Weights of a small sound classifier: norm layernorm.
Rows from block 3 of a small sound classifier, named by matrix and row number. Rows with one number belong to one neuron. Each number is 128 + 32 x the weight over its row's rms, rounded and kept within 0 to 255. All counts start at 0. Numbers have three digits each.
After each neuron's rows are labels from the 100 clips, of 14848, where the neuron reaches its largest size: "loudest" is the band of the loudest frequency at the time of the peak. Only what is clearly more common there than usual is listed. The data: acted Russian speech (Dusha).
# gate: MLP gate (model.blocks.3.mlp.gate.weight, 512x256), inputs 0-255
# fc1: MLP up (model.blocks.3.mlp.fc1.weight, 512x256), inputs 0-255
# fc2: MLP down (model.blocks.3.mlp.fc2.weight, 256x512, transposed), outputs 0-255

gate.404:101125100109089143151106198118047107134108175092172163094161127111107178107139132152081134071136086104109198120177126106147089137104151126069102091117115052052117089130122092112064094186144102194104150069146154156143105112102107139104126118119115171134138178131144121072102146102100103149121105114163144110150094153119105070090181140111142177134109168124150132086150097132165105069187139189144110152118083138149104143148133124125151196109144147188159100128097082158143142203171146141167140074205090120112103139098112138123144086144094147130138134131139114103111111130106100154174101126132112083130186085069125153123126126121129151077095112091165110146151151184078122163159146108091092168220177155162160140165108098151125154188120171122106184103152145139158078134096176
fc1.404:083106142085170125150166148053162119129130126166059180086127193060128177082131074155073174156125064094151133106161145126093150158114138145143138086123130096126160126129204107120156104088083118107104100089160126121122047105163093114122153134154131183131100127118069125157121125184110095170159109093102123101109145128150090118103160102105109098176082119090175194193168106123168106116132134187105137147155216100157159122121108114158140106097173150106110124172168103094153150085236094147149192085104133136130158137119096149126127138176101126166145155133149194109089080094079174105121115121152184125109135091163090159118165162067122101161148118139131103162100137093117148083094127107171151140128161147145123176087183126137086128106113183135101085127116085139118101153162137
fc2.404:131115152165144121066111200190118105102172125115172126125115151070111093104099140118225154150153179176124098122095143099145124140121142123155138149163132162160122034133107063162135120121161086110146160114128151154117140111183148116180118134117138114143113130029156126130078061182110149168131088107161144206073132158080164080127091121095106144127076092166123104145107129127165190134120154122099145081108120143137139179069114110159115191144102122119156143113088126147099133110107115088152080115120096097104120130083114093202156102114152101127086089177163126113079186188138079111090130104123120186037070183143132128108095149096133164132124175110145102076160140142134108203093118112144140140140143122108132118102174126137145059125155163123153079128165155167105176154149127
loudest: 2000 to 4000 Hz

gate.60:157169120116117144107116118141120138104175105159128124095145149143137202140127158115117104068153154121113140137152120122149104135054136127127156123090151116120152140102135168104096111100129126094139205107064120109182108053113163146077195143130117155109119147103055140076128144133110127132118082085111090180085137177191142134143072189135156129084110161185111171075143159059166076133144093192089111178096092171144143139131133182163167131152120109152169115144187095098140055176104185102087143088191123109105154119127110107153137172132137169136113160151084096142110204141099070123125154126115096137148126145085071105125096101109087140122087153148210160106097154178122161103108158076139156195106082115060142134141116108072130130134160109127154147122118096072135199134102154
fc1.60:113116148185163098165165136103193185132052215030093130155100166147090118137088140101208147134082156161132101135127113154162098096157071165128098174122124110132140116148136142101156149210141178151189087136161152091082141187177129086158139075084110136135098115162110124080128145151118168125125126095118143118168114128136096152122176112141096130112087123128085164133089146155143135149134135119146101101172127125108054035127142113145113158132149092083103092114131121117117146098142137138157158128102138093123130160139072085098089101121144183103102176159176155090143105152183166097085122095157133169136109114112117131206092101099107077177160188103079168135145119036135120127141122116162115105182098132162124141136105118172186072124142176133119188161127159161144131137108160
fc2.60:114158079154150141080098201174126201083100121141133144141172158161126149142108174205154110139168171177087105119114126155136181126088090127159085109099116121150179097109090098082168129137086103137108127109085111096112106129115153096135059157166105191086107104089085168170108145097123098113123202173135085165144089151194161093099156106154065155123156209111127141130135108182108084160155138113113080149132094171094145145104090101165155136116116126113145134131119126095134141126105149151134117158108132129147128077077132179156117144114125097097145091148154162163159111098065139173137107165150118139164164115059126142059122129131093102116073084153133164163140075088114192176120102145158162144125140015086138198177143107095088062105133136103139138147151111097155167126129115
loudest: 1000 to 2000 Hz

gate.53:090140151132150170152106143121130160167108083111074124135100134197110214140164128107177141107101152117154118134095086125129132115134108073159118101135184107120021166166128092134086126096122156109128122096151152135098158144136109180114098129101080150165103159124117086096099148106115137094114095114182109151180147153179058169099102158126126094146146161167178134177112068156078174174142149103174158062130145109114109103146160091156108144147155139085138151164154094105165121157053176112086133135133158140124178052116139138152077160110108164083102109173145152154100114173100155082129116137152119151103119123201147098126108117068069169115145109118164122171092125125132079106090115124145123147187123104120112137093134084149041176080131167128172144164175176095138166073163059
fc1.53:109128135110146157142114069125135074117111130086093149162155123184077187136176071116140106039117157111143129119120089118100145117085097115131132136146152127095081170146116146140079161166083159146169144114149144161180203170107162192061149111111117109143095167131151052060080165135087134129179108126147072121143134140143124146056062124133154134128132129170168156131093118181079140146151123123164149040141110139126154119111142126181065129124089160121151182181097096098159123130110125155096121169146170152144172078138132183145137169145130192120141144114136121163084143122081138068140175133090123168105113080147151127147127119048059175155132129137125089237137092118127130120074108137103161113130136102112114149134135120113100155103127179116137125117106187083159162073156086
fc2.53:129131103127117111081112101126108208176169063138162152154114089126153149119114119089123159093061120095134099094165160117094087146126160171091114142126124114152117144131117131094135137142102107066093120185153111121142144089165142118122097085136118156133131088134085094174050173175070125183173068117182073071111143095110127125146192183148135182092144124162172185191106069155098153093132173142133099117160133227130147115156072097151145111133125121097130136072142153148112138120173135062110158155099169145134102086133111164149132155211139151147162120149064090145118130079116112127128164134152147152151192118084146088141146112152109159099139141109135069130166104128145138099104106116111088083144132160122101180121169174125169057164160099190057086061129158122119139136140107
loudest: 250 to 500 Hz

gate.373:101133085125155103160056119170118123156147068102110122071214128142070154087144094142116119087111123112095158098081133094164134138158084127050032139168163084121112124168135112129189091134127108084112129140147090116079177164108059106151133078103163081110132096110131066136125169160135172145117200135094134146123147171170133122150107153120120125156136073139154122101140069124133148143185147122101171170127124136149161145117163155077076181205140127055129116115179166121133120152128099095181062189136118126157111106082167156090154089105172132074124159115063125116156158149181158149175140177119139106132112151179103150134137156160120139110131122097160117181133165176104193166122179149104088150137150138115140118085115146087124066116097099123116118150077172126139107122167165
fc1.373:118064088151129128071164186123131101090148175156145176161130109111197142146108110150118119138131130108107102135095157110091072157097175091150135185114168174132142161102094087094128148118089149114128141122126099147125090119125210134119146179145112157161212168126182113111132110116119040115118140117169049149129081161106085144093142086121164131167133128070114113124167176099112136167068100100124049080102064149097155162153073144071168134070083141148104211155094148138046128157170129137115135116095065113102113120131179129139177128179178150132107078104124182149141058158090123098124142108109121138138180141127101132132112092160146114108118153160098159082164144096184142119115142108100127091162108086161159141139150139166069140185105156084154152116164136139133113144115163
fc2.373:136155107141153093115145098143127188128103102146163092117097163130158151130118154145122081105135153151144124112080107098129132129169180052114153098195110122149090085104135137119200161116108062113154071089085109136130125104079158093136130162167134106123146081168071171055158141146116150110202185131147143114110126153138142118146090137170124186112135125083125113079108138124136119181193075084129107128098115084151109109162127070137096112101109110185139122116135135122147158148104188145136185085120122188108065145087119083172092133203128157052177114116161157137099156146147140083129124224158119148160159118121152162091161149161113067159108112070173066118155095116181123162106120184136127118075154081104146146158120083154110098127134040148135190161144132130163094110109129
loudest: 250 to 500 Hz

gate.334:120141088150143141113037130078068155133091163103137159105077158108172105133142117160123118127137123148160132113126093174117129117144093160105111127173099138169130180087115156165097112182058118094150163150128141154099172161172158083100135078103139099140098187092167127131137049107191184082119122151115128113087183111115070168172100124073059114176165041122152107139076117104124084127131150136160105142100107153047100169188193099090108138163174092126157156152136118146091078101171116108131160046111112103084123132148147107106157122111076121155098130127119096168122084159217131104107145137146156139133094183119047121170131137128166140132140067154089161170093101133189108191176114127150148141090144160159117117140140138116125159116184153139129144132148115138168134139127126
fc1.334:121125068131166138170102115125060155175101177117139146121110096144120117114140120137125085084160079154142168130166022140139106077112124129166096094126097117158146163104086153160110119152095118136121140166148118159079119153175121110079104085099112109136103178092177057132122135116137164078126121185088154120132169116100074132170117144098088101167161086118106113110130100069085041126122155115143157115119078150114139168166189118078102194101130111111108128165110112195110074142145110089142149102117084109155101117158137165118140152142166139111117087131151094130110052146164115103158136155119134138083116145137086096169104160123127127156178070171088120169091126148144098122162120131174093162100110164177220122110152192092160127142170164168123168148183078147203208132128168
fc2.334:116138141178133081163112159074132122118158117125135153156106165092133125114132139131109182122146091129086127206102186071086155062165103086126117126110140089102102162103189128137155160178164087094151112098168115071170142129120152123072141152149126156096111148150113100120125073139142182159162146163134127167052127115121115095132121142159160102155195147110129058168127131103159118136115143114173164068123131082150091079164135158151102207109096114112122064126148178110079118124140084141120096110108138136088121114160105119124086076143134114095106123037138109113159190072181115140095123156121118107136075142186173123130104166114132119157090067141134201132121113165106118101076129189131156136107160150126132113125106068141166111151200116073208205078131174114179175136124143
loudest: 1000 to 2000 Hz

gate.20:183129126094134098142132133133111081083169134132114080112155205109161181120136150171130091106133143146088094096088120123124077102144180107152125147102135151119207143075149163102132117115201142168135127147170109161101100058072089149127100094164162152093140118192098086118155112121099143056161069143088098170126112139122125092079106134170117148076129083147083112096212141146098168113137172127115135079090102116119149149133117168153098166139128165085120137069161189177147097138097086117141121140174109177172184103117116127083088082098117079195177136142096088089100106121193155117149170126090149098181159153100143138094130116147181119154129063094135103126106113099142090096131128112151133180072144145145163166088176093089156151074116138185108124186150126159145153155159154
fc1.20:157176143103135175175093154140208136092143161196094102103045127174101170151111132072104173062127124062182107086151163105137072139083132073154181093120070096120081156185158124091129132107185144116132134108065111155102170180070127149158196119134116139112119134046167131108084150129102133134129133174118116139163142124106099175112175109102135096142102110083123171130120160079155084126190088150132119132140142112129115159148115095093107063152154177114072129128102190070125138143112170060081133132105129097149104106129142095172141111084177168105133117156122141145152143147126092129133138089189162163120163133178046108133092099173118103103105145110126151175157138103133127184103095160170133138126100131107064150108177159115081118138148128171109154099113107145158122085137160
fc2.20:073196126148170125080119178158133130102137065141135111140115158147126149106141114127112122140172126164069201192154114130126121167105102129176120155128093036104128192070155085101106128155130116109148111148129145195165075143122102139127143078112118188135136137196132134091069103148180168122128100166087124037130156059142164166121102138115130082190137095082106143131168135099169112120119110152154089101143149104079157097195117141119141110122123091104170066119154127132145091127126116146174072158114142091137099127177117130141164174125078200111141132058111108143080147103067185141133149088131060093164183173119143103130141167151137094092123145082135117210140162092152150097129135163103188095083062133152106187123113098131140119127139088127147102116117124122132141166143093
loudest: 500 to 1000 Hz

gate.160:145063104132148124084154120152156097141164169068082090132085105104078166136114122094146155099135114123113080179147181179095125098088103104107121120110109123098097159110116127121170181123155098119161160168147139108127132160115143123117097129220138150121167117107119118179110149077168123175149167138181187171095085116142165094144128118188115107133131131125131185129133112169163155145120104120094155105166136091112101167150087164126141165144050133082112075140169125100182108098218091147130093143129117157164125216105071151148103121135166130169133171090151107158090051158149135097134168147070102084184118085143144057171134165144100143160138158203076173080128149100044145105086139147123081152109103114135162109082134169147134104115146059140141089118119143099131147132074126
fc1.160:113114153101103109169117189128126084152149183124164156162155106163144118111158134155122049087111122140156149106096128143150096137153112062104115085109104123103142100107107224162120163119083140135131161097132107102101136111171182181068176098104108141156150191083140131119183087099130157130139092135126163117149197187121166121131156169095153152167047167169122129233087160088110115167097116078162105106131084141158172089095132097155111107171148087133157129142128102139121167092140108107162115142173121179175085111092151171085128079150094080111095140116137117111086134122146143108132070108102173140111067100098068148128155105131135132153108218131096103106092074169157125152135132168128130061142114145133162110099112162050121165099118156167122143153173094092128096063130157
fc2.160:165153141150173158152100126158107154099099071145134137111137148142110117112126080178166153161150177128102129170095140183121168124166078148130163077151134143117114092173119098148047147077100149093115096167089119135075152131152147144171149077150074151165123176086101135114126090109136083118129159147207149111120155144063110190098146128088143094073090116133158107166145089139098119118143118115092093109118160110155126125129137079158117123114068136188181113140109107135111131176129091105110070098091122115125095139191154070108205123164164197097079130055154075176158078165170117173133172105167073142173166095114141124149094117082103123123108149122111153130188110111143149071110112065140138147113096183092155126106123120144169111193121189157145191134127058140129163146076130
loudest: 250 to 500 Hz

gate.214:086149122169152137170099151135145085162102136085109119157182050165113105127108130131117143126134090170143141079159142121193147174151138100185141114086179091138183114067048128097156100152134170122090095140067141138178107131125096120149097101147107111064104143064101138173122086142173142128210102142100159104202110119128158117116082102089129159164069145114130118152076128133128154140096154182149075132164106107154166128147120127165146143116138072076161123141090158157089166115159140066162111125079114092119101100107088145169138141119134141141098103131131173111134123096105198126128149145140153063122101122175158085134133130126121112170116147148080142106134188168125177133106188104076195109127107108158119119163111070154076116114201028160106192160100145171103108114131093
fc1.214:105123112177144108132132089090168096174087139176101101158131142144106157122092096105182094153138096136124183140106163116193105118103040053120203164090178186155074135103121105153125059114103096162118127131142110127171101175085099127134143110105170122129103165088134072086102146117113122113151155112108120072170136198121132167180157109139154127210049132176114160117117139163105166135105158179172115142113121092171088114115117167158152101172102154154032119135126122105093135181167061137114114152090131099126173150118088179085143126127158140072154140157133112127128149102086161109136170102087118111084167117157159092134175108044149132152146095138103144149071097118086139134097159097146124116101143091167137134112135131161144146160148207118102145137109101177188131139095073
fc2.214:106123145131133101106116116117161200125125143163108133122107109106165142141118117169081103139107146173102132179073140162150107161091161125175143078105070054092118140159127158110154137187125153152113138137166148171124206053124096165157114137131087104120133117118116123060113122055136142141053120130134074125132172177110144148107058203120089155101068134065109117083089135080096147151086181083137150199149124118128124127145095036109102128057106104133159167124139149106103148107129171147104143152160139167146080124159176095110152114143169058149121117129116090137117151155179189102125170128139106116091173061138099168133135106156155117124103123095146106076184175091100187147151118166076114135172140096155089137124158122114165118149142148121149169115162194057139109115168164
loudest: 4000 to 8000 Hz

gate.369:136108114163053199090134184131101087113115151136112139151125145121136079111124086118135128083131156102169137148206125134110140154129141132098114104155112083069165095136169149097083102125112173082155120102097132096114165131124144115169152189110179174209107163154075101132190142057239142120131074191149099160095126097143137115133107165155118117112135121131141194093169117077078079128116181163163127082062092130119058093105141180095090117094152090134078113074133160152128134106165134114159126131167119096104125087181142112150183123190113228121136179109086172124160144115146102138143172095110097129139114149181146155162101142107146135094122134104163125147091103122155062154108098136170143089150129104098082140161092123150160126182115096100126123112123086124148116075144117
fc1.369:133086178170193163135139103113103097137141130104174134092143084113142074161089129123064170081108141149158128142146108161142155108127122121114148123150174188130068111172132120139103173025048162156164132148151124134118136131147184111061156120140055082191163180176110120204084131096093123117135127118153157136052133148111095118101100135141149105130124063134126151158108108134110110145193109105129182156110078150134166143117088110102114131157148124150161100149097142108137156145065181094152119160111174089092125117126158127074092112126109111130122183206181107162149144082080096159119126110089139181117149156083129162129167145101149151136150155098096124080082069176106119077127095123137179153092085167165093141095135193163179123088081136122126104068114117096130114161174130
fc2.369:122126162142182102105134178127118112137083124112091085205104076169126128113090089111108125127113072110064079100126117144180157118107071152092147147161138120133108142127175186088078131106152136118136127124179081187166126105131193121199178130060202181128119155123118086116128103148065168099161128159118183140120147159142121144176198061111090109121189132099139171134108098055088113145120126140151196147123166103119166130102120084073186181154134092131098102088142127085071137144125152160130076132131123150115146115144189151134090136137134138105149144159152086181151130097105107146115105104128106149111066120132096122178112121108130110130166079092093123112116122114147095155122060198196125189116162109141118120184164126192092129161122120184100147082062120138117095116139137
loudest: 2000 to 4000 Hz

gate.497:163109127131108108100146138122134120142132099155164111106157129103162108060144086154122117101128134167158175144111112139116125080094180114121099154104163101121158113167138175141175144108121040138117157103140192106129133089122090139160085117067170102106113104094161116150214104162112181092110115121156080183135148076109110096120171103097116095114091156083073144212144096180141130093089123111095116116141112147109180173157108131059138140135138092141119144217126150084097066094122114152150151162137162070157171118089130091184156148096095158144133166088131145120143133128116057152114139149106132126128138129081137128134133074128113125175148093176116130162090026086188145129162168139090071126201131152193136186180179142108062114132095115151132140187125153155071129159114138
fc1.497:134126120069110086121168147175163124100130140108149156102149113165163105105193125105048111165039195133138125145126128128073103152128153104125055155113132192146151101132152175107206145116106123137154180128107177083113115090085121166141160176096113093148132117146141106142117096189116109141133136154159043180051085077178140053144128162090119096151203159100138127158158097101136148177141190068152091113113079155140130162070150101116125198092149143137117151135154100132100119096117124087137090085106140107100097172124092116136162101144084155116105091094153094113119126074105119149123159150102134111172121139062136091132158098151174124136142112132097161169158087100201183089138148093133126136160086056150089147151175158113108065133152157113142142136142102133176114138139125
fc2.497:104097120102145168126078129173178096190083059152074109124150150093190085144136132175083126094141141151122197127086112116139129095171106099171153159133129098162127130125135126128131147111088166152128110187110123136157156117101162169122083125150105091054162089130098085160161120112108160087132106149210079150099160197118137064180202157186112146148147161159199127124067082141109174078146135089055152135105144141179087114117191101167095156076109149127163126126081111112153156121136125195123102096089177136126197072087115139176147142086145125152090121177155142128115072153143157143131098115102111093089144116122144152149096136143123155069123166105105108114161148118116153082132107152141158135152137111113083110107197122102120172129118154167064095108114121072103127087142180
loudest: 250 to 500 Hz; 500 to 1000 Hz

gate.285:152102129128125203165110099165093106097145077161096121121161147105158187154137070100080175112112159081144115145128122127128134087134138179137115138095107113148140084109127138136111160116137115150140082075188074074187065151057148158180094143104104143127105142152099087147121080122142194127183069151103120161153159159127164115120125104103124112140204101136109156077108129105093198151152125068089129099099194091131138091153074089131088178088116127109142144100115131177130130114165058136116083138135144162125097135133165150095096139125080133150124122055153141099144138139134197127171180135100159141154117172139105165182119187158162118144123087139116105146154093104105095127198119107169107208078114186137148156129109091135081205168110117174141070132119151084127191108124152
fc1.285:129162186161076101151153167112154200111156165115139146121122149154103090063115091168153158115146113091138139109143085119214151124119124146111184065138173115135150109173129115114070087193155103095186148164102107095077085118186075079146105109113120164115087152130154161126161142105077106119149146160165074124146106144096093110167135096109149102043137135107098152130146116095084035125128163057161150117153116163159117136134136206139153082100136144088140061158140157164085109120087132121121150143104109122133107123095167127128101128108185164154087127133170171069179157135077148168129110074132105136148112163183082105148118121088097148138122170172126168178166125166148140123093134138185094039128098132110106133141104171153135091156166148099098089169089110116165121130181104
fc2.285:070176137070061164087141124111106167118127072109129185131130109118065140108081076061155122111105157097135129113213094146131146147137076147164206156129174120151071163120139143142159111109194169126106090192098120094137131133141152131090139144123145081128148177103066097131145195112130148149187099113131100091174070177189171175124092137096167128176176188154081141135078184105144108117106162125211121181151131100109210131117139114134081103139135156137102144129138128123111097145112115092128142077140115130166084100128063119078139191132132164107161060124138134111094121157131156157195167124146188098072111080103114133082101113112081111123099115069113107113080142127104122170156098136177117163131150123120121174085121155078130139109118136127143148115115138139117180119119108
loudest: 500 to 1000 Hz

gate.487:117148158161153129142123113164111059180192162097108088115087157154113151097159160113098147089154092117176092119195121134114157084111140110124118156070044073158119134100152127183119127074142153058155155140141167098098115098102094200187139133093114146126156149188084085094185187107105096161150116149092137118160158095105122110110157104101154177113128092132100141125141082101106123153087104110107125095114126114150125143156118152132162125119082190104125119123107144111122141151134177179145137104152116113120117136114129149193136147193111205079144125146101094071056127153125132100158146084109158152151150122109126122146116155176171121161149112168102145081183091122151075115154059110167117025123106167126173023162145109157143165147125145156147175121053134061135130130122126
fc1.487:140104126146096137102161077158143144083112159121147153135097118136163087077127134123125185164135107160079109141179124111096202104161097127111089129121141112126084098117144165129096079142103089067165147022114149136074083134086116119158135104203164108174203109089129136126156085117124109089180146145070132082119141181128078172073068108077133118143113127179110142138142147145183134174117174138085113122112141148161075144130192164162166143131146116181147164143124138166111179106089111101122110143161085155163132174111117163101145050156107095167066170146133108104106122164102087132125113153123069191082136109114175146123151115100132168154125136041108137171161168145091091086149105155151162114110157173121095144180179110074132140139158142076170182113099126121079147139137132
fc2.487:088123099135091161106138090106126064119061086113138157139150131091126139126139095122121139105153112194080102149137151095109130179128153101109069079144123188072156093117082126137140112100137109115090066106129130120168147095079141086149104133134179115150214165109145167104151098100152158094164175145146143126172140171093161142124171099129101111143066134140096149181095118162148158128112134149127095147127085062136111161066162137138109061185080133167112092041089153132146216159164128141159158110145171116094068105124104100140131162186139168181069112135077150104113094103110123149173123153194114080125162146134139119177132125188138128175087106128126145102130149077129157115129111106097079100189116142069153174146139143094139152161128178125193193127102130177171156141079116
loudest: 1000 to 2000 Hz

gate.58:130181111137173128125053094163109086127073099148126123103114102112129148116144106162142167165167122090056084151148142152187115118135104158112126125169128135067100128049147104123104145115105167142103136131086017064083114146136083124083117124139107205122139131095120149093151139105130088118109142206135143147190049107141118119158123137130100108031131120135146101175084140150117155150108148183040159154175132095208143146177089073133145125116130067115124123132131158113166197079172135136098086102151178114150128144079119118142106168121143096148135116088147109133151170175153103117157132090118165144112115100070172110156117105146152175069072185157138144099162168195088112107130076143135117119068153142162121130150124132124135110106139122093107144172140134152181173124135113
fc1.58:131068158079162149144167205083100167128100118130161169150111164103092100128160128155133090167139121134133095167096100080080159165142103167180055180133177160167093103166093092149170156110146116115143135138104172063152099106102160071148172169115094090176098199149181125121157175065130168115124186132072121139074149161125105139151169089116119165171156125125081133130135118132184088139139109098171139118110103110135089137066097178167066074135100146078142078151137120151126093126137159109173138096149142128151119108141096111186095158101092168087080106193163162142143107163111064172127117145164133129159106163157117097127114165135121088149164117115139127120094126133126100221116169172037119134127166129113124140139193108156169150085110143131087129083152097117125132093159136
fc2.58:114181166164200119196064094086121118092130163128162072167103125152118117110155178127146088165131190154127172094153088129116080118162070104087133161196164211141096108150146130136162116073121114152101157075131157127155067148097166075080138065105126094158175174117141147148123181130109183061090131156081127144168108125137115119090113109122195082097106171082120127142091179122121145173087127121103099140056111167159146132085049133121105095146097060144111150100175107119158126070154132138146109150186117145092164123133089125168132111160185130116120126078141111116131133115093163195144135056102149129143079099184168144143139093153111103121134089134145109128126128120147118129123145158108186098155139077099128153171093131118138070171169108080123137148107102125149115171169114
loudest: 500 to 1000 Hz

gate.134:088125053157100128133197154096090089144124071174148135109126139089053213086150101067123148115187206116138162133140189079117152109130136138141080112109132103075167162163132075150151163134184138088120073121078111154085119094130109180135111142134164086147131154094135185187160136130116111117115130108144125133128121111205143090120140102172108132140116097107153071036135093146104149079114063152127152161143135108132112146085141111149090141179097115159126117111144097119092049161192124148166147119173150139166144147145171152174125117116137081147125078150128146116109141137163129143092130077171123115122121119088128155149098179163108088157132141103082123085125121143085123138128148065061105129095112162169102177097129127127192083131095170119116162169131155115201066178146158
fc1.134:115134141113085090094160160109123121147116122125155141085137121126090111093132066107099130127178181082136155141167140137108201128082102150113107074104114135073148145207137051167191110137150156103173079112075110150077120078130108159131082142137138084069156168110186154142126118144140119165135100129082145111166108168192133084035136099155146180143147126114085128081143130130138122113165070160140236130179149161115157126124152091167147085103139180123131116155131078118094137129167132093170105122160152115137135076115129165101100097143102074137130054199103208095105116105098124135109133080157174078172089082158155151094104144181065095160125146134090140123122171132137143075097131068147059159115127101138151144157174121134119135131145154154149137131163092133150094153151156
fc2.134:158119185135132118120183144212143063115140143144112136122114151110121090150121178125152142190109097155121131114127163131127113115184173119094110116089083144108172119102147120162131162122143171100109191161105089203108125107112140167141228199145119145180173109141113175150132174130148153127152066142151178081134158133123114139092087115075093108139151144139182123138101099091155173119173157140064133120133182120141146141092142170177167138143160099103097121061138126081103091083154081084142112061095133097084108095101078120117141103162104084109118139126097108205128083104136164109149113108091101175182125143154080164068140100105095079095084108156101093143114156048107145140128128094148124155093188173123078092153142159145154217114091140087098128133109158120097113113104158
loudest: 2000 to 4000 Hz; 4000 to 8000 Hz

gate.234:076128110163137159186141128084166173119069087231115122111146115145179167130154128103110149128073098066098144123142153110152113105055095124159230123090093191131129190119146080147116138097086102099172101130138072135201069101087113122162145136106146141098132128123099111121145108117159149130107119102125103161119120089131133118135135193145179110173127119151113132105108119124148151154110089119089111141174182120104107151179165098111098112118185198112169111125098095140136078142159158143044123152159119091114099164135110150203186099120118175091168097117125156130128150067149151074169189166067104135160057130126105096135116072087133122130182131112102103102140157123102168103107163110058125173121122184113135124098136123176161125137116151137081124164145066175124149162118111
fc1.234:120085177120172162072070167135142125119043098119156104133075129120137075146157145144073135145176159126152109153094148176050186109129157158155151127143144151100133097119105162092106089105137132144120086065114109102151171131078162196099141140113106108108060143112068151151109183160160140087140178137116146132145088150147082100136104092142193146085163141116140198094118118109097103107155140092187163145147095084138131145150140142125136164085145133147153126161061151150099168168115084178090108119110110126152102094110191124119136098126157072131133116113133115111181119133125118161125151107149075175147200183153102120088149156096116163079141138095096086161074135157121101114202129051119147047144152171124147170148173127128099099141142168064123169049153114133116106163108162
fc2.234:128123106125131140132146146055135153103058114139096132109139160116101161059169138133109149136122100089113180152104075166105159120092119105079147199133191091107098114169113118167094095152111123096104130079157109199114114185116185103178102122096118153158121081122098144155138194104161175121166143104089199067114114141074095115114126121130150118172113206134131101149174085088152120111070160085105156151092106090130102178145155113145143126133075112130099129120135155199069121098132104128146136142073133110126100099095131150151138133075161168223169117105150148149099126146149119176154134122212078086115114160136135139153155091106161108152156151146069104125147168143168139023114120182163187134115083121095099157143166093152145120151143134038103132110109087132126145162152118
loudest: 500 to 1000 Hz

gate.106:169083131115086153048170151096111112087146101090151184156159164123117097112103157175122129094090070175117113138134092178127151064145125127144144129051147137126132122148124113121119095181104103154074136096178160050199130172113141183156056124144118084115156154146107062134091111158128132108174143147153116166104166106112118098127109153122135193111164065186241101110110147073135167110140138130104154162085103099164132123115145099125137120144089126130158151146089053112116162116134151053079169158122096158105111124082138134176126133083165154140117139133088162131138169112140163075151111165054130122146130104124106149187102132122160120159146098107192163150109129067143133197119124145156105133086111144116043113167127149149077116107128096120122131114196132141095175119088107
fc1.106:100149173079107145171155171103153190156162093165117160157103149116105165151086112133084073110165086130100098140084104115133131142144080109113092191166093113142113137161042121192123170120149135075149123151145142184123143163146190037145131096139118107111084122157180146111083156100107169115149126132122097119133175122118100188118177089139104143161103134122082156087136185141136157167129074148100144084187170107166077111173120110150089106127087108136126104103119110137106153076123106115113089160117166118136190124156191097099085116101145065114147153122153131134168122088138202173084149153197120154163102134136164127144108120116089176160172058087086168175101121132116111131164164079117188112108096136073133149144122058092111120146109129112185122101110083130109071105080165
fc2.106:104175113113108094060159103088100177115184170146082162124123091164154161113101100122118123102165107134089099140127142146128090128091147162131052149125103142135080132137137109142142155148123107127116146109136152149162154198065175184151196099155133131100168169138219146110142139167146149128161167158085135128123154201129067060097151124085100135124144157069087079160121172059064136149098096105097158098138140158154155102121104101123130116109118091174147077119131139075131129155171097084115117157111057110127109117156146123095143162191150134170182145123197139176187179147127120124134125118103083126135099130102151115104122055098145170085154164145059126118172121177099129106107123122064097140122144151148114089086103100153115160069076207131157126147171073145131122127090170
loudest: 4000 to 8000 Hz

gate.403:192143159187130150109100148105178096188105110126128120106142096147193136133129122098133121136163149110135136123153159168144105093144161119101229112103087074141135083159100174105143109119124172087137127123179135149125146094160130151137158136138099109078156108124127115146130133134138129119129129124155193093125101126092186062109147131082131215102185122142118121141131138119017157174167177155133186162135133063094035090120172140084076118055142158142129151164134102043164073109098150114143107093116130095108098128099095179156126129152138174101149088138085120130096117135126147117121114134186142168154168095155149139167159146092143104138157109158145145157092166129107093116074155123138115079072079108081141103079080137111135157068121142164162085156089110186087098133189167
fc1.403:091085126127115148059125159156116107120137185108168139141081138153122096074083151140094098155155120106087204119121128128090191142138167097070132103114183124127042184125124133158103099110123125128109121119163148106125115112115157122109121075154137165099059185112116114117115131101165138192146111144174140123174135161111090119173096096143179039136203112137071177139166045145147186150132125142104133037131111111109093117155086105140185098073138141117109155103080158140160197139117113156098154142133164115143083157149101108118075121106183198129123102158139123157124152160136185118087121112108143089182142094155137116178140139115164137133114096140120097136124156126115095157138087060140133194144155155147111092064115150170116129128147151178131159113119164141161116106013119
fc2.403:148053114143083086106111109146129112085116116133112116139156108128091136170129114168123153108085145116123045152172196097091080101167108095160158147143115118148141100095079117151172141117076141102117135125125147118162110153156059147128145084127121112129099140101141162177124072150126145149088143136122179068175165079160128088127065135123172160061145104171152145080147141119103152149089130180192119131143156105162143087081130121152147111138089172181145128084106125084078110137115123116157113139193160123165176158139149131125114089079156118167160120125071129159136093118129086197112143124151122165106170029160142214162183132107133081085149183100145149105166135084166170080127093132125084121128147184122122103134099188076095158149132170167028152148139109156159135093154101
loudest: 4000 to 8000 Hz